{
  "arch": "convnext",
  "model": "rotation predictor",
  "dataset": "stained colorectal tissue patches (NCT-CRC-HE-100K)",
  "train_examples": 90422,
  "image_size": 96,
  "crop_scale_min": 0.5,
  "horizontal_flip": true,
  "isotropic": false,
  "norm": "rmsnorm",
  "activation": "squared_relu",
  "mlp_ratio": 4,
  "layer_scale_init": 0.01,
  "inner_norm": false,
  "drop_path": 0.05,
  "patch_size": [6, 6],
  "depths": [3, 6, 6],
  "widths": [96, 192, 384],
  "kernel_size": 7,
  "init": "orthogonal",
  "residual_init": "none",
  "optimizer": "soap",
  "beta2": 0.95,
  "lr": 0.0024,
  "beta1": 0.95,
  "shampoo_beta": 0.95,
  "eps": 1e-08,
  "precondition_frequency": 16,
  "max_precond_dim": 1024,
  "one_sided": true,
  "adamw_lr_other_params": 0.003,
  "grad_clip": 3.0,
  "gradient_centralization": true,
  "steps": 21600,
  "batch_size": 128,
  "epochs": 30.6,
  "lr_schedule": "cosine",
  "final_lr_fraction": 0.01,
  "warmup_steps": 430,
  "weight_decay": 0.06,
  "adamw_weight_decay_other_params": 0.01
}
Rows from block 4 of a small rotation predictor, named by matrix and row number. Rows with one number belong to one neuron. Each number is 128 + 24 x the weight over its row's rms, rounded and kept within 0 to 255. All counts start at 0.
Before each neuron's rows are labels from the 100 images, of 14976, where the neuron reaches its highest value: "strongest on" is what is common among them. Only what is clearly more common there than usual is listed. The data: stained colorectal tissue patches (NCT-CRC-HE-100K). In brackets: how many of the 100, against the usual share in percent.
# fc1: MLP up (model.blocks.4.mlp.fc1.weight, 768x192), inputs 0-191
# fc2: MLP down (model.blocks.4.mlp.fc2.weight, 192x768, transposed), outputs 0-191

strongest on: tissue: lymphocytes (39 vs 11.2)
fc1.386 [101 145 122 165 120 118  97 185 133 127 102 117 171 153 148 138 135 119  90 173 125 109  99 151  78  83 153 153 134 163 123 128 103 116 140 106 159 147 137 105 147 142 109 112 129 122 166 154 119 140 129 147 136 114 120  94 176 126 149 140 145 145 143 122 105 135 123 151  73 107 128 108 139 113 124 160 123 137 146 143 159 151 115 124  73 127 138 126 133 115  69 126 141 116 153 182 150 108 132 137 126 131 124 117 114 106 112 126 138 136 102 111 164 122  95 137 109 154  67 151  73 128 109 154 158 114 124 128  93 116 146 133 141 107 148 105 137 106 130 114 106 159 126 113 172 128 180 160 121 180 161 149 105  77 143 142 143 142 132 111 161 139 127 119 149 141 129 103 123 136 101 153  89 147 105 112 126 119  94 144 105  81 190 108 145 138 124 168  99 132  97 101]
fc2.386 [ 88 106 118 137 140 106 155 123 129 147 148 135 118 108 107 102 186 162 105 110 120 184  99 120 113 113 123  96 130 133 121 144  80 129 108 149 154 158 132 146 108 145 119 139 122 163 119 133 231 126 117  99 133 128 140 130 102 121 134 123 144 110 126 123 131 126 148 178 127 118  79  68 124  99 144 118 151 140 137 111 122 184 124 122 131 132 134 156 118 135 106 120 135 106 141  87 142 157 123 133 127 124 116 123 127 142 143 117 176 118 114 121 133 180 133 149 129 131 133  57 160 142 125 147 127 125 137 148 144 138 129 131 203 141 117 179 141 142 102 196 155  94 121 132 117  92 136 119 100 101 136 118 132 165 132 146 119 144 132 172 116 131 131 136 143 124 128 136 110 122 128 122 136 138 124 155 124 162 131 138 108 105 137 115 116 145 109  97 199 150  85 178]

strongest on: tissue: lymphocytes (38 vs 11.2)
fc1.126 [150 128 166 107 134 123 165 112 137 138 128 167 152 179 156 136 124 173  93 208 116 125 114 146 119 107 133 131 132 134  95 145 107  99 121  94 145 153 118  88 138 134 131 108 160 126 130 188 127 117 107 177 121 127 131 121 144 151  99 121 102 144  89 142 120  83 170 120  97 136 149 105 154 192 101 127 112  97 160 104 140 145 126 120  98 156 188 143 111 153 118 117 140  79 123 130 143  96 163 117 116 116 102 126 150 132 199 102 102 100 157 116 130 153 115 120 120 139  90 140 124 152 115 140 110 126 145 104 119 109 149 117 130 167 167 150  95 103 136 106 117 116 117 102  93  86  96 110 120 162 143 126 100 131 116 112 178 108 106 107 124  99 132 113 126 134 127 145 148 158 161 114 137 112 126 142 149 113  79 134 143 117 121 111 115 119 171 148 124 124 123 114]
fc2.126 [140 126 151 136 128 139 132 152 185 138 101 145 127 153 135 146 105 134 104 135  90 111 154 148 102 113 163 102 155  98 138 110 151 116 154 163 132 164 121 110 134 119 169 141  75 127  87 132 104 140 127 148 165 124 186 129 108 130 167 165 127  79 119 136 144 125  67 151 166 109  99  58 145 116 103 148 139 150 188 136 117 147 111  98 129  94 133  78 145 100 137 141  66 144 137 115 150 126 127 111 116 105 142 111 160 187 117 127 140 150 131 122  84 139 132  99 144 103 184 137 167 120 123 134 125 150 132 126  87 114 113 143 140  97 118 116 131 113 121 102 123 115 140  87 129 135 104 118 136 114  84 127 139 106 132 113 117 126 123 147 153 129 132 111 143 143 148 141 146 111 123 154 134 131 125  96 126 113 112 123 115  78 166 154 153 140 160 153 159 169 162 149]

strongest on: tissue: tumour epithelium (48 vs 14.8)
fc1.103 [124 134 142 152 120 138 117 104 144 137 153 110 142 143 159 151 124 145 157 148 152 128 146 132 119 112 178 121 108 198 133  40 102 102 134 106 124 153 122 137  94 119 112 136 133 137 137 153 119 144 126 146 148 167  67 134 147 110 111 130 117 129 127 108 140 120 144 129 186 151 153 140 155  67 129 120  99 155 156 107  93 119 112 153 137  99 131 115 114 109 138 112  84 122 162 133 112 142 126 132 135 133 106 138 115 106 129 116 111 169 124 137 134 103 124 116 114 156  86 100 123 124 125 112 112 101 186 120 102 139 158 143 117 146 103  83 140  84 135 119 122 121 173 107  81 154  75 131 132 102  40 148 119 116 107 148 139 141  92 136 134 148 117 106 165 139 118 134  81 159 136 134 121 122 135 117 145 162 164 126 140 137 114 105 150  95 139  95 160 153 148 123]
fc2.103 [177 116 117 129 108 135 151  58 205 113 140 136 139 131 187 100 174 124 165 135 156  93 203 140 127 145 119 134 139 111 134 114  83 108 139 110 105 117 123  65 134 129 114 119 135 128 123 142 113 124 107 131 132 133 164 133 125 136 142 124 120 152 120 142 140 118 138 136 126 134  98  88 115 118 226 131 114 117 165 138 137 151 140 109  96 132 129 144 142 113 129 168 146 132 145 143 134 123 143 136 118 126 132 114 130 148 119 138 126 137 136 139 114  38 137 130 133 124 180 187  85 171 132 168 138 119 134 113 102 134 140 163 136 128 134 110 170 113 128 190 131 170 126 153 111 128 141 174 124 127 124 198 124 116 126 102 118 120 129 135 157 158 140 127 141 138 124 113 131 132 110 140 141 123 110 133 134 140 107 123 133 158 140 125 115 122 108 109 119 119 137 124]

strongest on: tissue: debris (32 vs 11.2)
fc1.543 [133 127 147  87 142 137 141 168 158  94 118 120 111 138 129 120 120  96  83 125 122 143 124 119 152 105  54 161  85 153 134 103 126 110 182 162 163 138 119  92 116 110  88 147 127  97 153 177  97 139 135 139 138 133 174 139 142 119 134 148 134 134 106  74 127 100 123 143  73 145 162 150 123 150 126 139  73 131 126 166 116 147 117 133 123 125 104 128 105 112 164 134 104 157 121 115 158 114 107  90 115 106 108 142 150 110 178 108 123 157 157 117 141 160 140 109  75 145 148 129 102 143 124 122 104 135 118 108 117 200 138 153 106 114 151 162 133 140 137 137 120 137 101 116 181 125 156 122 149 154 158 117 151 112 147 152 153 154 135 120 107 165 161 100 140 144 119 121 154 107 134 142 114 115 114 139  87 143  77 115 143 137 103  73 107 119 131 149 129 147 115 126]
fc2.543 [ 89 131 139  97 113 142 142 101 179 123 136 144 124 139 141 169 170 103  47 122 124 148  97  94 134 142 128 137 174 150 136 143  78  94 108 112 116  89 139 145 124 127 141 101 173 137 120 138 190 116 155 129 115 121 159 133 115 128 149 121 133 207  99 149 127 141 120 103 138 141  99  90 116  96 145  92  99 133 167 127 136 217 126  83  94 144 136 132 223 134 121  95 129 106 115 134 139 139 114 152 137 123 109 116 134 171 150 138 120 128 124 122 153 141 121 121 113 118  69 171 163 116 127 157 133 130 117 129 150 121 137  92 138 130 109 121 154 119 132 172 123  70 134 138 124 119 110 135 109 125 132 127 146 150 118 125 147 150 124 153 117 108 132 141 134 133 128  80 120 131 140 104 111 126 149 122 134 126 161 140 125 113 118 131 138 138 140 121 119 116 122 133]

strongest on: tissue: cancer-associated stroma (35 vs 10.7)
fc1.166 [158 145  85 135 114 111 117 158 103 105 154  99 134 126 122 155 123 186 109 104 123 139 136 135 157 192  88 110  83 152 133 112 128 110 120 148 126 179 106 144 126 166 139 106 117 140 149 143 154 169 177 118 122 128 115 166 158  94 128 151 124 105 119 107 135 103 122 111  93 123  95 108 128 144  89 166 151 118 167 138 127 109 151 120 150 149  95 115 119 120 160 160  97 130 142 140 139 158 117 111 147 133 107  83 127 128 164 170 122 131 130  99 102 112 138  68  75 150  98 135 150 145 136 114 143 126 147 111 150  94 147 114 160 132 156 128 134 112 128 184 127 114 140 122 128 126 101 135 147 161 128 157 155 165 116 134 102 120  91 145 107  77 139 116 117 130 123 116 125 182 120 109 136 133 145 181 106 127 104 103  82  97 145 119 130  96  80  94 130 104 130 112]
fc2.166 [148 120 172 119 120 112 119 157 151 133 119 142 147 138 140 118  74 146 163 168 113 118 129 168 114 120 130 168 125 126 148 135 183 106 137 117 160 136 157 111 141 104 125 130  85 137 100 158 140 148 112 156 151 122 158 119 131 100 193 180 115  75 105 119 137 139  94 135 119 108  90 114 141 129  83 160 134 113 131 131 142 172 122 140 115  93 143  91 130  84 124 131  78 157 133 130 137 117 102  98 128 108 171 111 116 149 121 143 115 133 136 111 115 138 132 126 173 126 184 136 182  90 123 178 121 146 122 146 113 131 116 116 110 125 105  96 141 111 119  78 126 144 117 143 160 128 122 175 112 133 108 159 134  76 120 104 115 132 136 135 144 121 148 144 121 168 133 132 124  74 107 173 131 149 127 139 118 101 128 108 111 144 151 131 138 160 141 149 185 184 121 133]

strongest on: tissue: debris (69 vs 11.2)
fc1.168 [103 122 170 158  95 142 134 146 141 130 121 105 156 129 124 134 133 119 122 147 130 164  87 142 146 135  95 120 151 166 133  76 118 114 160 115 116 123  98  99 164 142 130 136 114 150 118 158 150 163  98  86 133  84 135 135 134 113 146 115 118 153 144 111 171 128 141 119 125 130 131 163 148 136 129 132 102 106 125 167 120 107 146 157  90 101 130 119 133 100 148 118 122 114 116 142 142 151 142 164  97 122 153 152 135 128 131 113 143 103 121 108 139 166  93 115 130 112 109 107 152 128 119 142 133 130  90 155 100  94 131 134 165 147  99  88 129 132 116 133 112 134 149 125 101 129  96 114 105  94  34 126 109 138 135 103  72  91  93 123 112 130 109 132 167 136 133  89 165 112 126 102 149 109 115 148 163 162 154 126 184 141 228 116 149 116 113 122 165 140 142 100]
fc2.168 [144 138  78 120 147 147 123  98 142 126 144 129 119 141 139  74  53 132 133 117 131 137 158 117 108 153 183 153 161 118 130 146 126  52 136 122 118 143 154 155 141 138 131 161 127 117 129 152 104 118 163 164 153 145 145 131 108 134 113 154  97  64 112 134 112 140  96 116 131 135 146 116 103 113 160 136  95 150 128 142 137 214 129 121 117 113 124 105 159 124 114 144 133 103 138 112 149 119 124 111 107 112 146 140 109 155 139 134 137 105 107 150 151 204 130 129 154 105 129 151  85 137 159 125 112 129 122 137 106 148 148  25  79 113 136 137 144 139 134  98 128 167 138 164 150 140 127 179 121 120 102 112 116 102 125 150 134 144 125 152 104 129 144 116 106 131 144 155 128 122 122 139 101 125 133  82 129 127 100 122 134 135 115 157 132 151 114 149 153 118 134 155]

strongest on: tissue: tumour epithelium (44 vs 14.8)
fc1.667 [147 148 101 136 117 145 134 142  87  92 132 134 125 108 115 168 122 153 124 110 144 154 108 160 139 115 144 131 134 161 118 126 110 142 101 108 145 123  93 133 163 115 101 134 117 151 117 148 168 156 150 129 126 142  77 105 171 142 172 100 108 116 118 127 142 137 139 134 119 121 152 135 140 145 130 158  87 131 147 121 115 143 118 129  99 129 156 146 101 142  76 143  92 161 125 120 102  88 106 134 112 115 144 120 124 108 122 114 111 117 161 192 116 129 126 149  95 127 129 113  87  84 120 102 179  98 132 147 165 142 131 142 114 125 159 125 156 172 109 131 142 108 149 132  97 127 141  87 123  77  47 103 132 140 124 127 104 139  84 166 116 108 174 131 147 124 130 100 125 118 174  99 172 111 158 126 151 174  82 122 160 143 114  89 190 115 123 144 120 130 153 129]
fc2.667 [116 125 140 112 133 161 129 121 187 158 124 136 146 158 155 142 153 130  92 120  94 122 155 159 170 111 131 186 159 135 110 133  78 130 117 133 133  81 140 131 110 153 126 137 108 140 125 162  96 126 115 117 142 114 132 113 110 160 138 168 142 140 113  96 164 132  97 142 101 132 126 120 124 102 227  97 105 112 159 118 125 124  94 116 138  98 117  75 189 101 118 140  98 139 125 139 129 121 133  90 140 109 131 138 149 181 116 136 143 110 128 133 109  86 145 140 144 117 168 167 153 143 126 149 128 153 125 140 146 157 159 108 107 128 126 104 124 137 125  95 139 164 144 130 119 137 115 163 138  97 116 197 126 112 133 118 140 120 124 162 134 131 133 133 149 101 121 117 127 107 104 145 126 142 109 110 138 114 114 118 111 139 126 135 104 145 151 144 126 162  31 170]

strongest on: tissue: lymphocytes (61 vs 11.2)
fc1.556 [122 173 153 115 145 144 126 136 157 152 131 146 129  98 108 125 140 114 161 118 149 129  89 123 105 114 141 115 140 151 109  75 135 125 119  95 108 122 138  93 125 167 161 127 112 128  94 163 108  66 137 173 151 130 127 158 140  99 164 160  77 172 113 127 116 134 116 102 129 118 100  82  93 151 156 128 115 203 124 141 101 144 140 158 136 146 146 111 142 113 164 127 142 106 138 133 154 166 161 121 162 119 129 108 121  79 169 109 120 149 158 123 101 109 116 155 104 132 168 127 108 139 124 116 132 114 137  88  89 175 135 129 143 122  92 121 138 121 125  62 114 120 143 116 123 127 131 158 118  96 129 122 152 167 142  93 114 157 156 122 120  72 175 139 125 125 123  89 107 171 143  86 134 102 169 130 124 125 114 137 138 106 123 155 145 106 111 166 138 116 123 124]
fc2.556 [127 132 157 154 116 132 132 172 160 127 125 143 133 119 138 139 158 164 136 166 103  88 188 138 108 134 156 120 121 127 141 100 137  96 128 141 143 152 149 115 146 117 142 135  93 125 102 115 136 127 125 126 137 125 205 134 124 132 169 153 120  67 106 123 106 123  97 148 119 122 106  62 153  67  92 156 177 108 173 160 127 130 129 134 102  95 103 117 123 112 168 140  92 170 115 110 133 135 110  98 111 103 147 123 126 176 113 146 112 121 120 123  86 114 152 121 168 106 196 166 179 129 113 189 133 136 152 129  90 125 111 150 123 135 136 118 121 110 136  98 103 121 119 100 158 144 112 100 157 110 112 152 126 132 116 125 104 107 114 143 163 148 125 116 140 148 136 132 147 120  94 177 120 111 133 110 121 118 103 143 118 119 159 139 125 133 152 141 164 136 165 144]

strongest on: tissue: cancer-associated stroma (46 vs 10.7); tissue: debris (31 vs 11.2)
fc1.581 [163 158 156 158 144 130 113 159 109  84 151 120 124 105 155 150 115 122 153 136 116 147 154 112  97 165  93 109 150 140 126 135 114 137 108 152 141  91 131 132 166 134 147  73 165 116 111 145 141 140 152 111 110 134 116 127 127 125 115 113 177 109 109 110 108 125 109 139 112 104 109 167 133 127  85 135 152 169 126  98 144 121 110 138 135 127 149 122 102 117 124 137 137 164 146 136 131 145 137 103 155 110 153 143  81 122 170 123 149 112 128 128 111 106 197 134  75 146 156  99 205 148 115 113 119 116 131 126 126 149 112 152 127  99 159 119 130 135 132 166 114 150 116 132 104 121 124  90 122 107 137 131 143 155 153  84 137 132 165 105 114  78 122 141 136 121 114 178 141 183 110 108 122 113 130 104  78 147  67 138  74  91  73 136 144 152 143  91 120 140 112 123]
fc2.581 [162 123 150 133 141 145 131 183 168 143 116 143 138 172 133 130  84 156 163 160  97  90 139 152 116 120 160 139 123 120 138 137 168 115 133 128 146 176 147 146 138 108 160 154 111 145  94 137 120 126 114 156 159 108 171 133 130 133 161 159 137  93 107 145 136 111  81 135 133 101 116 100 150  78 114 169 154 130 162 121 117 153 122 111 126  73 103  87 135  70 144 133  78 157 116 131 134  97 115 107 115 111 150 104 150 192 149 135 126 139 135 132  88 144 113 103 149  98 155 156 168 106 110 159 136 167 155 143 124 100 107 155 141 111  96 102 123 115 115  90 109 163 124 117 137 134 109 106 144 145 107 132 133 109 143  78 115 122 121 156 145 154 141 126 130 125 134 111 136 107 123 170 134 132 135 103 136 116 100 129 132 131 184 137 163 146 156 142 164 180 116 108]

strongest on: tissue: tumour epithelium (35 vs 14.8)
fc1.636 [148 126 123 150 128 100 162 110 124 125 139 144 146  88 164 118 135 168 145 123 149 184 119 113 135 185 136 120  52 129 100 114 141 127 136 102  62  96 115 130 120 139 133 118 136 152 132 142 136 149 137 128 121 179  97 109 120 124 146 126 144  78 102  89 110 131 105  97 141 143 112  88  97  95 111 159 110 168 130 167 139 133 131 122  68 144 126 127  95 129 110 159 134 142 132 127 115 178 145 126 127 157 133 148 109 112 162 142 150 143 113  88 136  82 136 143 104 104  97 149 206 149 116  99 131  89 130 155 113 142 123 139 130 138 141 172 128 109 114 105 107 154 169 130 127 125  95 124 114 151 117 136 153 119 131  96 124 116 135 146 155  63 119 102 121 142 139 115 122 120 125 123 117 171 145 115 132 130  94 140 147 102  77 136 115 140 167 155 143 128 110 166]
fc2.636 [178 127 128 155 118 126 111 163 153 137 117 132 119 151 137 119 143 151 133 141  96  86 171 142  91 110 161 126 148 126 137  96 149 125 133 134 134 132 148 136 127 139 170 135  88 142 100 154 110 146 115 160 164 122 176 142 111 133 168 144 140  79 115 102 137 124 101 124 160 109 118  44 147 114 111 162 153 145 185 115 132 150 134 139 119  84 126  92 127 111 125 151  80 176 133 111 142  96 115 106 138 101 151 117 134 179 143 126 134 155 138 120  85 123 135  96 150 102 187 135 179 120 119 154 116 166 141 133  78 121 115 124 153 122 118 115 124 113 130 101 105 130 135 107 133 144 100 107 129 109  95 137 133  91 143 112 111 108 138 153 162 140 136 116 149 123 135 120 143  99 118 188 122 127 133 109 129 124  70 124 108 102 187 125 136 126 144 151 170 159 158 125]

strongest on: tissue: lymphocytes (36 vs 11.2)
fc1.352 [125 132 134 116 137 137 162 126 124 150 154 107 159 114 164 138 150 132 161 110 144 136 146 123 122 174 132 139 153  97 129 131 136 133  96 116 125 148 120 146 114  88 133 122 120 124 112 128 111 128 155 140 103 123 125 128 195  92 145 128  78 148  60 121 121 150 140 138 109 123  84 124 133  73 123 159 100 110 138 163  87 135 119 131 146 157 121 108 134 143 122 168 108 140 109 109 107 151 150 108 156 125 145 124 114 123 195 141 137 174 147 114  77 188 117 128 121 122 155 120 157 150 135 100 102 128  86 130 122 214 141 112 144 135 132 113 131 120 143 166 101 131 134 115 131 134 135 106 137 156 114  93 132 187 102  81 112 157 163 102 113  59 119  92 125 111 113 154 155 141 135 125 147 125 142 119 132 164 108 128 114  85  93 106 119 114 133 160 124 110 114 113]
fc2.352 [155 136 146 139 140 133 127 159 179 136  97 143 118 160 121 128 111 155 123 134  93 100 159 142  95 122 159 144 135 104 145 112 158 123 129 139 148 165 143 138 132 130 151 151  92 122  98 137 119 130 118 150 165 129 179 136 121 135 164 146 135  76 127 121 153 125  83 164 170 112 121  56 147  81 115 153 168 131 165 120 123 133 141 117 113  74 125  84 145  96 155 146  86 150 123 119 140 108  88 108 104 113 161 112 155 159 117 129 128 137 130 138  90 104 124  98 142 106 173 130 166 102 112 185 128 167 147 141  89 102 101 135 139 131 133 113 128  98 131  87 117 117 112 103 139 139 106 110 153 112  85 151 137 109 120 128 120 118 117 158 154 135 130 129 136 119 136 134 154  97 116 171 131 117 138  97 140 120  81 133 106 105 177 145 137 132 148 160 166 179 163 140]

strongest on: tissue: cancer-associated stroma (46 vs 10.7)
fc1.686 [147 123 189 129  98  99 123 122 103 136 141 128 170 144 130 114 158 105 163  93 124 137 121 132 119 187 121 125 151 105 143 110 127  98 101 124 191  97 104 131  95 120 138 122 145 137 140 133 120 106  98 130 145 114  84 162 146 117 156 126 145  88 135  73 136 107 151 100  86 118 126 117 135  90 123 145  83 168 145 128 157 146 143 117 118 136 118 126 118 121 118 127 190 125 133 132 123  95 118 120 174 131 121 123 176 114 142 113 120 150 112 120 121 187  87 181  88 108 154 116 182 115 115 126 128 179 117 121 130  94 147 140 117 127 162 121 120 135 134 179 118 150  80 150 176 135 134 108  84 144 136  81 147 120 141 133 142  99 151 108 106 121 151 121 100 137 109 110 109  98 132 154 148 121 137 152 112 101 132 141 134 134 178 113 136 100 140 104 119 120 102 165]
fc2.686 [178 127 147 138 133 134 119 186 177 137  98 135 112 140 128 133  76 150 127 134  99  96 170 137 112 122 147 138 153 107 137 100 143 119 113 132 139 131 155 137 127 117 160 132 100 117  98 137 139 137 121 129 164 128 183 142 114 142 176 167 140  61 106 114 126 126  80 142 156 116 127  57 142  71 120 135 133 126 173 136 129 109 102 127 150  95 130  68 149 106 140 148  85 167 126  98 141 121 111 113 106 115 148  99 148 155 123 130 141 134 138 113  73 106 131 103 140 104 173 144 193  92 112 150 120 153 131 149 106 118 130 156 116 114 122 109 112  90 121 133 118 126 121 135 123 137  95 137 132 110  94 115 143 101 121 135 121 122 133 155 160 133 134 118 129 133 118 129 135  99 119 177 131 127 138  91 145 130  89 124  96 122 168 140 153 128 137 155 175 186 140 132]

strongest on: tissue: tumour epithelium (41 vs 14.8)
fc1.594 [149 129 136  94 104 163 158  87  99 148 113 118 124 100 107 109 139 130 131  63 114 138 119 142  77  97 132 157  92 119 141 113 146 146 110 175 132 125 122  94 118 139 124 147 108 137 140 187 111 119 127 116 155 105 156  94 105 107 165 132 111 167 143 108 119 153 138 165 142 131 151 116 146 170 114 144 114 136 126 143 127 132 110 131 178 100 145 132 138 159 146 137 112 127 116 154 128 133 140 116 156 117 106 125 104 133 167 123 118 175 131  97 142 133 156 115 131 126 159 125 131 153 134  85 115 123 108 150  95 183 127 120 156 145  98  95 133 163 145 119  93 130 142 136 159  62 108 134 114 104 200 156 138 152 133  87 140 113 146 160 104 110 152 132  94 124 130 108 114 174 136  98 128 132 137 125  65 131  87 116 133 133  69 155 139  78 122 135 112  99 122 126]
fc2.594 [147 126 144 144 126 132 123 151 209 134 107 154 131 162 138 112  97 144 137 133  90  93 168 142 108 139 155 138 121 119 143 107 162 102 142 144 147 161 139 129 128 118 166 147  99 123  91 144 130 125 111 130 166 127 184 138 129 148 167 150 132  73 120 133 156 123  88 152 151 112  99  48 149  86 110 155 148 128 169 116 124 128 130 110 107  77 125  87 128  95 142 145  87 170 128 116 152 107  96  95 121 104 147 111 147 179 118 135 138 138 129 132  94 135 121 104 144 107 167 130 186 116 124 204 119 159 140 137  97 117  95 140 133 124 126 114 116 121 119  91 119 123 132 100 126 137 107 102 144 122 110 141 142 112 124 125 114 120 118 154 159 119 138 126 140 133 127 131 133 108  96 181 137 121 128 105 144 116  93 118 108 103 178 138 145 144 149 149 144 168 159 117]

strongest on: tissue: debris (61 vs 11.2)
fc1.322 [123 147 157  97 100 142 159 182 129  99 143  90 150 153 102 147 123 119  80 142 131 133 136 137 137 108  86 117 117 170 147  78 125 114 122 116 112 139 129 142 160  99 126 153 150 109 118 150 196 139  99 123 118  96 129 186 152 134 141  84 136 135 119 120 132  87 192 114 140 136 135 110 155 133 140 131 102  93 183 148 138 141 114 136  48 124  88 113 137 112 115 147 134 144 121 118 101 151 158 153 167 121 120 142 129 117 105 120 129 128 123 107 143  95 126 143 123 125 106 111 133 126 130 141 160 134 152 104 107  93 120 107 107 143 102 135 123 122 157 158 134 158 147 113 100 148 149 119 107  70  57 150 101 150  89  99  93 143  74 165 129 133 125 104 149 141 127 168 161  96 137 104 154 102 118 123 129 160 147 114 132 114 155 113 130 134 108 134 136 139 117 131]
fc2.322 [145  95  91 133 129 139 126  92 184 146 106 157 120 139 183  64  74 161 192  97 128 118 168 111 139 125 149 202 146  87 153 143 121  89 145 112 140 196 114 152 138 144 135 188 139 126 120 156  68 128 131 130 161 135 169 129 149 128 129 149 118  72 117 162 139 147  85 134 143 126  93  69 111 118 140 114 125 119 128 158 135 157 106 177 118 139 111  97 117 117 127 124 123 129 113  88 117 132 111 120 124 109 111 141 109 156 110 128 105 124 117 108 141 165 144 113 153 125 146 174 130 138 148 168 117 126 141 139 105 140 109 119 118 156 160 139 147 136 150 103 140 148 132 129 122 142 129 135 105 128 112  58 143 140 117 134 142 139 141 163 132 126 144 118 129 120 120 178 136 120 103 151 118 121 109 113 103 113 166 125 128 124 116 124 138 145 119 121 145 130 130 124]

strongest on: tissue: lymphocytes (69 vs 11.2)
fc1.528 [152 128 122 135 135  96  98  94 114 156 190  89 107 128 158  94 109 102 160 123 133 115 177 146 138 126 136 119  88 117 163 133 123 124 162 103  84 117 137 110  93 114 113 125 107 146 139 141 140 107 141 145 142 152 112 136 109 151 134 116 169 108 119 104 141 115 125 125 132 113 121  81 142 123 117 130 157 143 138 165  97 105 174 121 155 127  99 100 135 128 168 111 136 126  95 127 139 147 144 119 178 133 131 146 144 136 161 133 127 126 171  99 124 183 134 134 182 131 133 112 187 135 129 108  87 153  95 128 111 136 138 100 136 124 124 111 124 112 181 159 155 158 112 108 126 129 146 115 132 173 127  77 125 163 117 108 112 103 134 151 159  65 133 124 110 137 117 121 140  88  88 112 143 107 162 138  60 135 102 104 125 111  92 156 173 126 112 144 123 108  89 153]
fc2.528 [162 120 147 144 125 152 123 176 183 127 106 139 127 163 130 127 116 148 120 141  95  81 172 135  98 129 155 130 129 118 136 113 161 115 131 147 133 156 148 127 136 124 164 132  82 128 100 141 119 133 114 132 167 115 181 138 122 121 169 151 147  80 120 108 134 127  99 161 169 104 127  49 141  89  95 148 140 114 167 128 123 136 125 109 126  79 126  90 137 102 147 144  90 156 126 112 144 115 104 100 103 121 155 104 150 188 128 131 141 126 136 124  89 120 137  90 145 100 159 109 191  86 122 193 134 151 137 126  95 104 110 138 128 139 126 104 127 102 123  90  92 110 115 106 128 145 106 115 148 109  92 126 125 109 127 108 109 128 113 150 154 128 122 139 133 141 136 140 150  83 121 173 143 119 140 128 133 132 107 125 109  98 155 151 155 155 151 150 157 178 144 127]

strongest on: tissue: debris (70 vs 11.2)
fc1.542 [107  88 156  84 130 121 123 111 142 120 108 145 126 149 102 124 117 150  96 177 141  46 103 129 108 103  74  99 137  98 141  94 116 140 144 120 126  95 133 138 135 125 111 127 108 139 116 136 123 147 100 180 139 116 136  91 127 125 133 103 151 174 117 122 145 138 145 114 127 140 136 159 131 150 163  93 106 127 124 136 138 136 107 163 130  87 152 110 166 140  94 129 167 129 162 135  98 134 146 154 125 137 145 125 155 126 102 126 159 104 137 152 152 122  94 159 103 123 117 112 137 148 145 146 102 115  85 157 128  99 117 144 132 149  83 115 150 166 134 135 147 111 149 138  65 126 128 166 140 119  44 100 116 116 140  99  96 155 144 112 132 110  78 130 116 143 129  81 122  74 106 155 130 116 102 115  96 145 173 133 118 128 154 128 129 134 116 132 116 151 170 170]
fc2.542 [114 116 122 137 130 120 132 133 128 106 126 134 127 140 144  48  69 122 135 123 119 105 118  95  99 112 135  81 136 125 127 128  50 167 123 121 152 141 126 139 134 135 104 111 139 146 128 119  96 119 172 135 125 113  67 111 154 124  86  87 139  98 143 125 116 130 138 186 121 142 188 169 132 145 135 127 126 145 156 138 119 148 163  52 139 150 128 161 153 140 115 127 141 100 129 123 136 137 140 103 136 106 123 110 160  63 146 121 137 133 128 139 143 243 113 135 148 162  94 152  57 111 108 112 106 133 113 123 136 143 141 104 104 111 139 121 133 100 129 173 128 125 133 164 122 133 121 144 130 114 134  78 119 123 148 139 120 132 145 114 112 139 116 133 146 130 116 137 122 135 125 156 125 127 126 144 124 144 141 140 134 126  92 111 148 133 130 102 100 104 150 113]

strongest on: tissue: tumour epithelium (49 vs 14.8)
fc1.589 [147 127 144 117 160 152 141 112  63 138 138 134 108 136 118 143 137 155  96 144  81 137 125 138  97 117 137 142 127 182 141 100 139 164 142 136 148 171 120 117 164  86  99 122 149 134  93 130 139 107 116 127  85  98 105 138 201 138 108 110 150  99 115 106 108 129 159 162 146 145 162 122 132 132 120 132 138  97 141 128 118 156 136 137  95 114 118 155 150 115 107 145  86 164 125 126 112 117 102 152 136 132 121 129 101 110 116 113 152  84 132 193 133 168 185 148 113 160 118 109 104 141 120 107 127  98 126 135 132 125 145 142 124 138 140 123 107 196 150 118 117 149 156 107  69 132 116 144 113  94  89 127 104 124 106  74 136 115 128 155 120 104 165  99 112 159 136 165 118 179 114 109  98 134 127 122 160 160 110 155 123 152  82 112 153 121 117 100 131 140 152 136]
fc2.589 [126 142 106 140 125 140 128  82 224 116 148 141 134 154 182 109 116 156 144 126 139 134 139 131 135 143 114 245 126 139 128 129  79 141 133 127 116 123 108 131 105 137 119 178 149 130 123 126 143 134  96 131 125 123 158 112 131 135 134 131 122 147 128  98 125 134 146 132 119 121 169  69 120 118 153  67 170 107 156 147 129 133 102 120 135 136 118  99 175 133 122 138 113 126 132 118 127 137 133 173 123 121 128 124 123 195 130 129 150 122 125 114 132  92 136 164 140 110 178 200 137 171 119 203 116 129 119 130 124 134 137 149 124 142 121 109 116 113 116 167 127 150 123 150 130 127 139 134 112 143 136 173 140 120 123 141 107 136 148 129 155 116 147 133 115 142 127 132 121 110 121 127 142 107 139 115 141 140 140 122 136 124 115 132  96 130 154 115  96 128  50 173]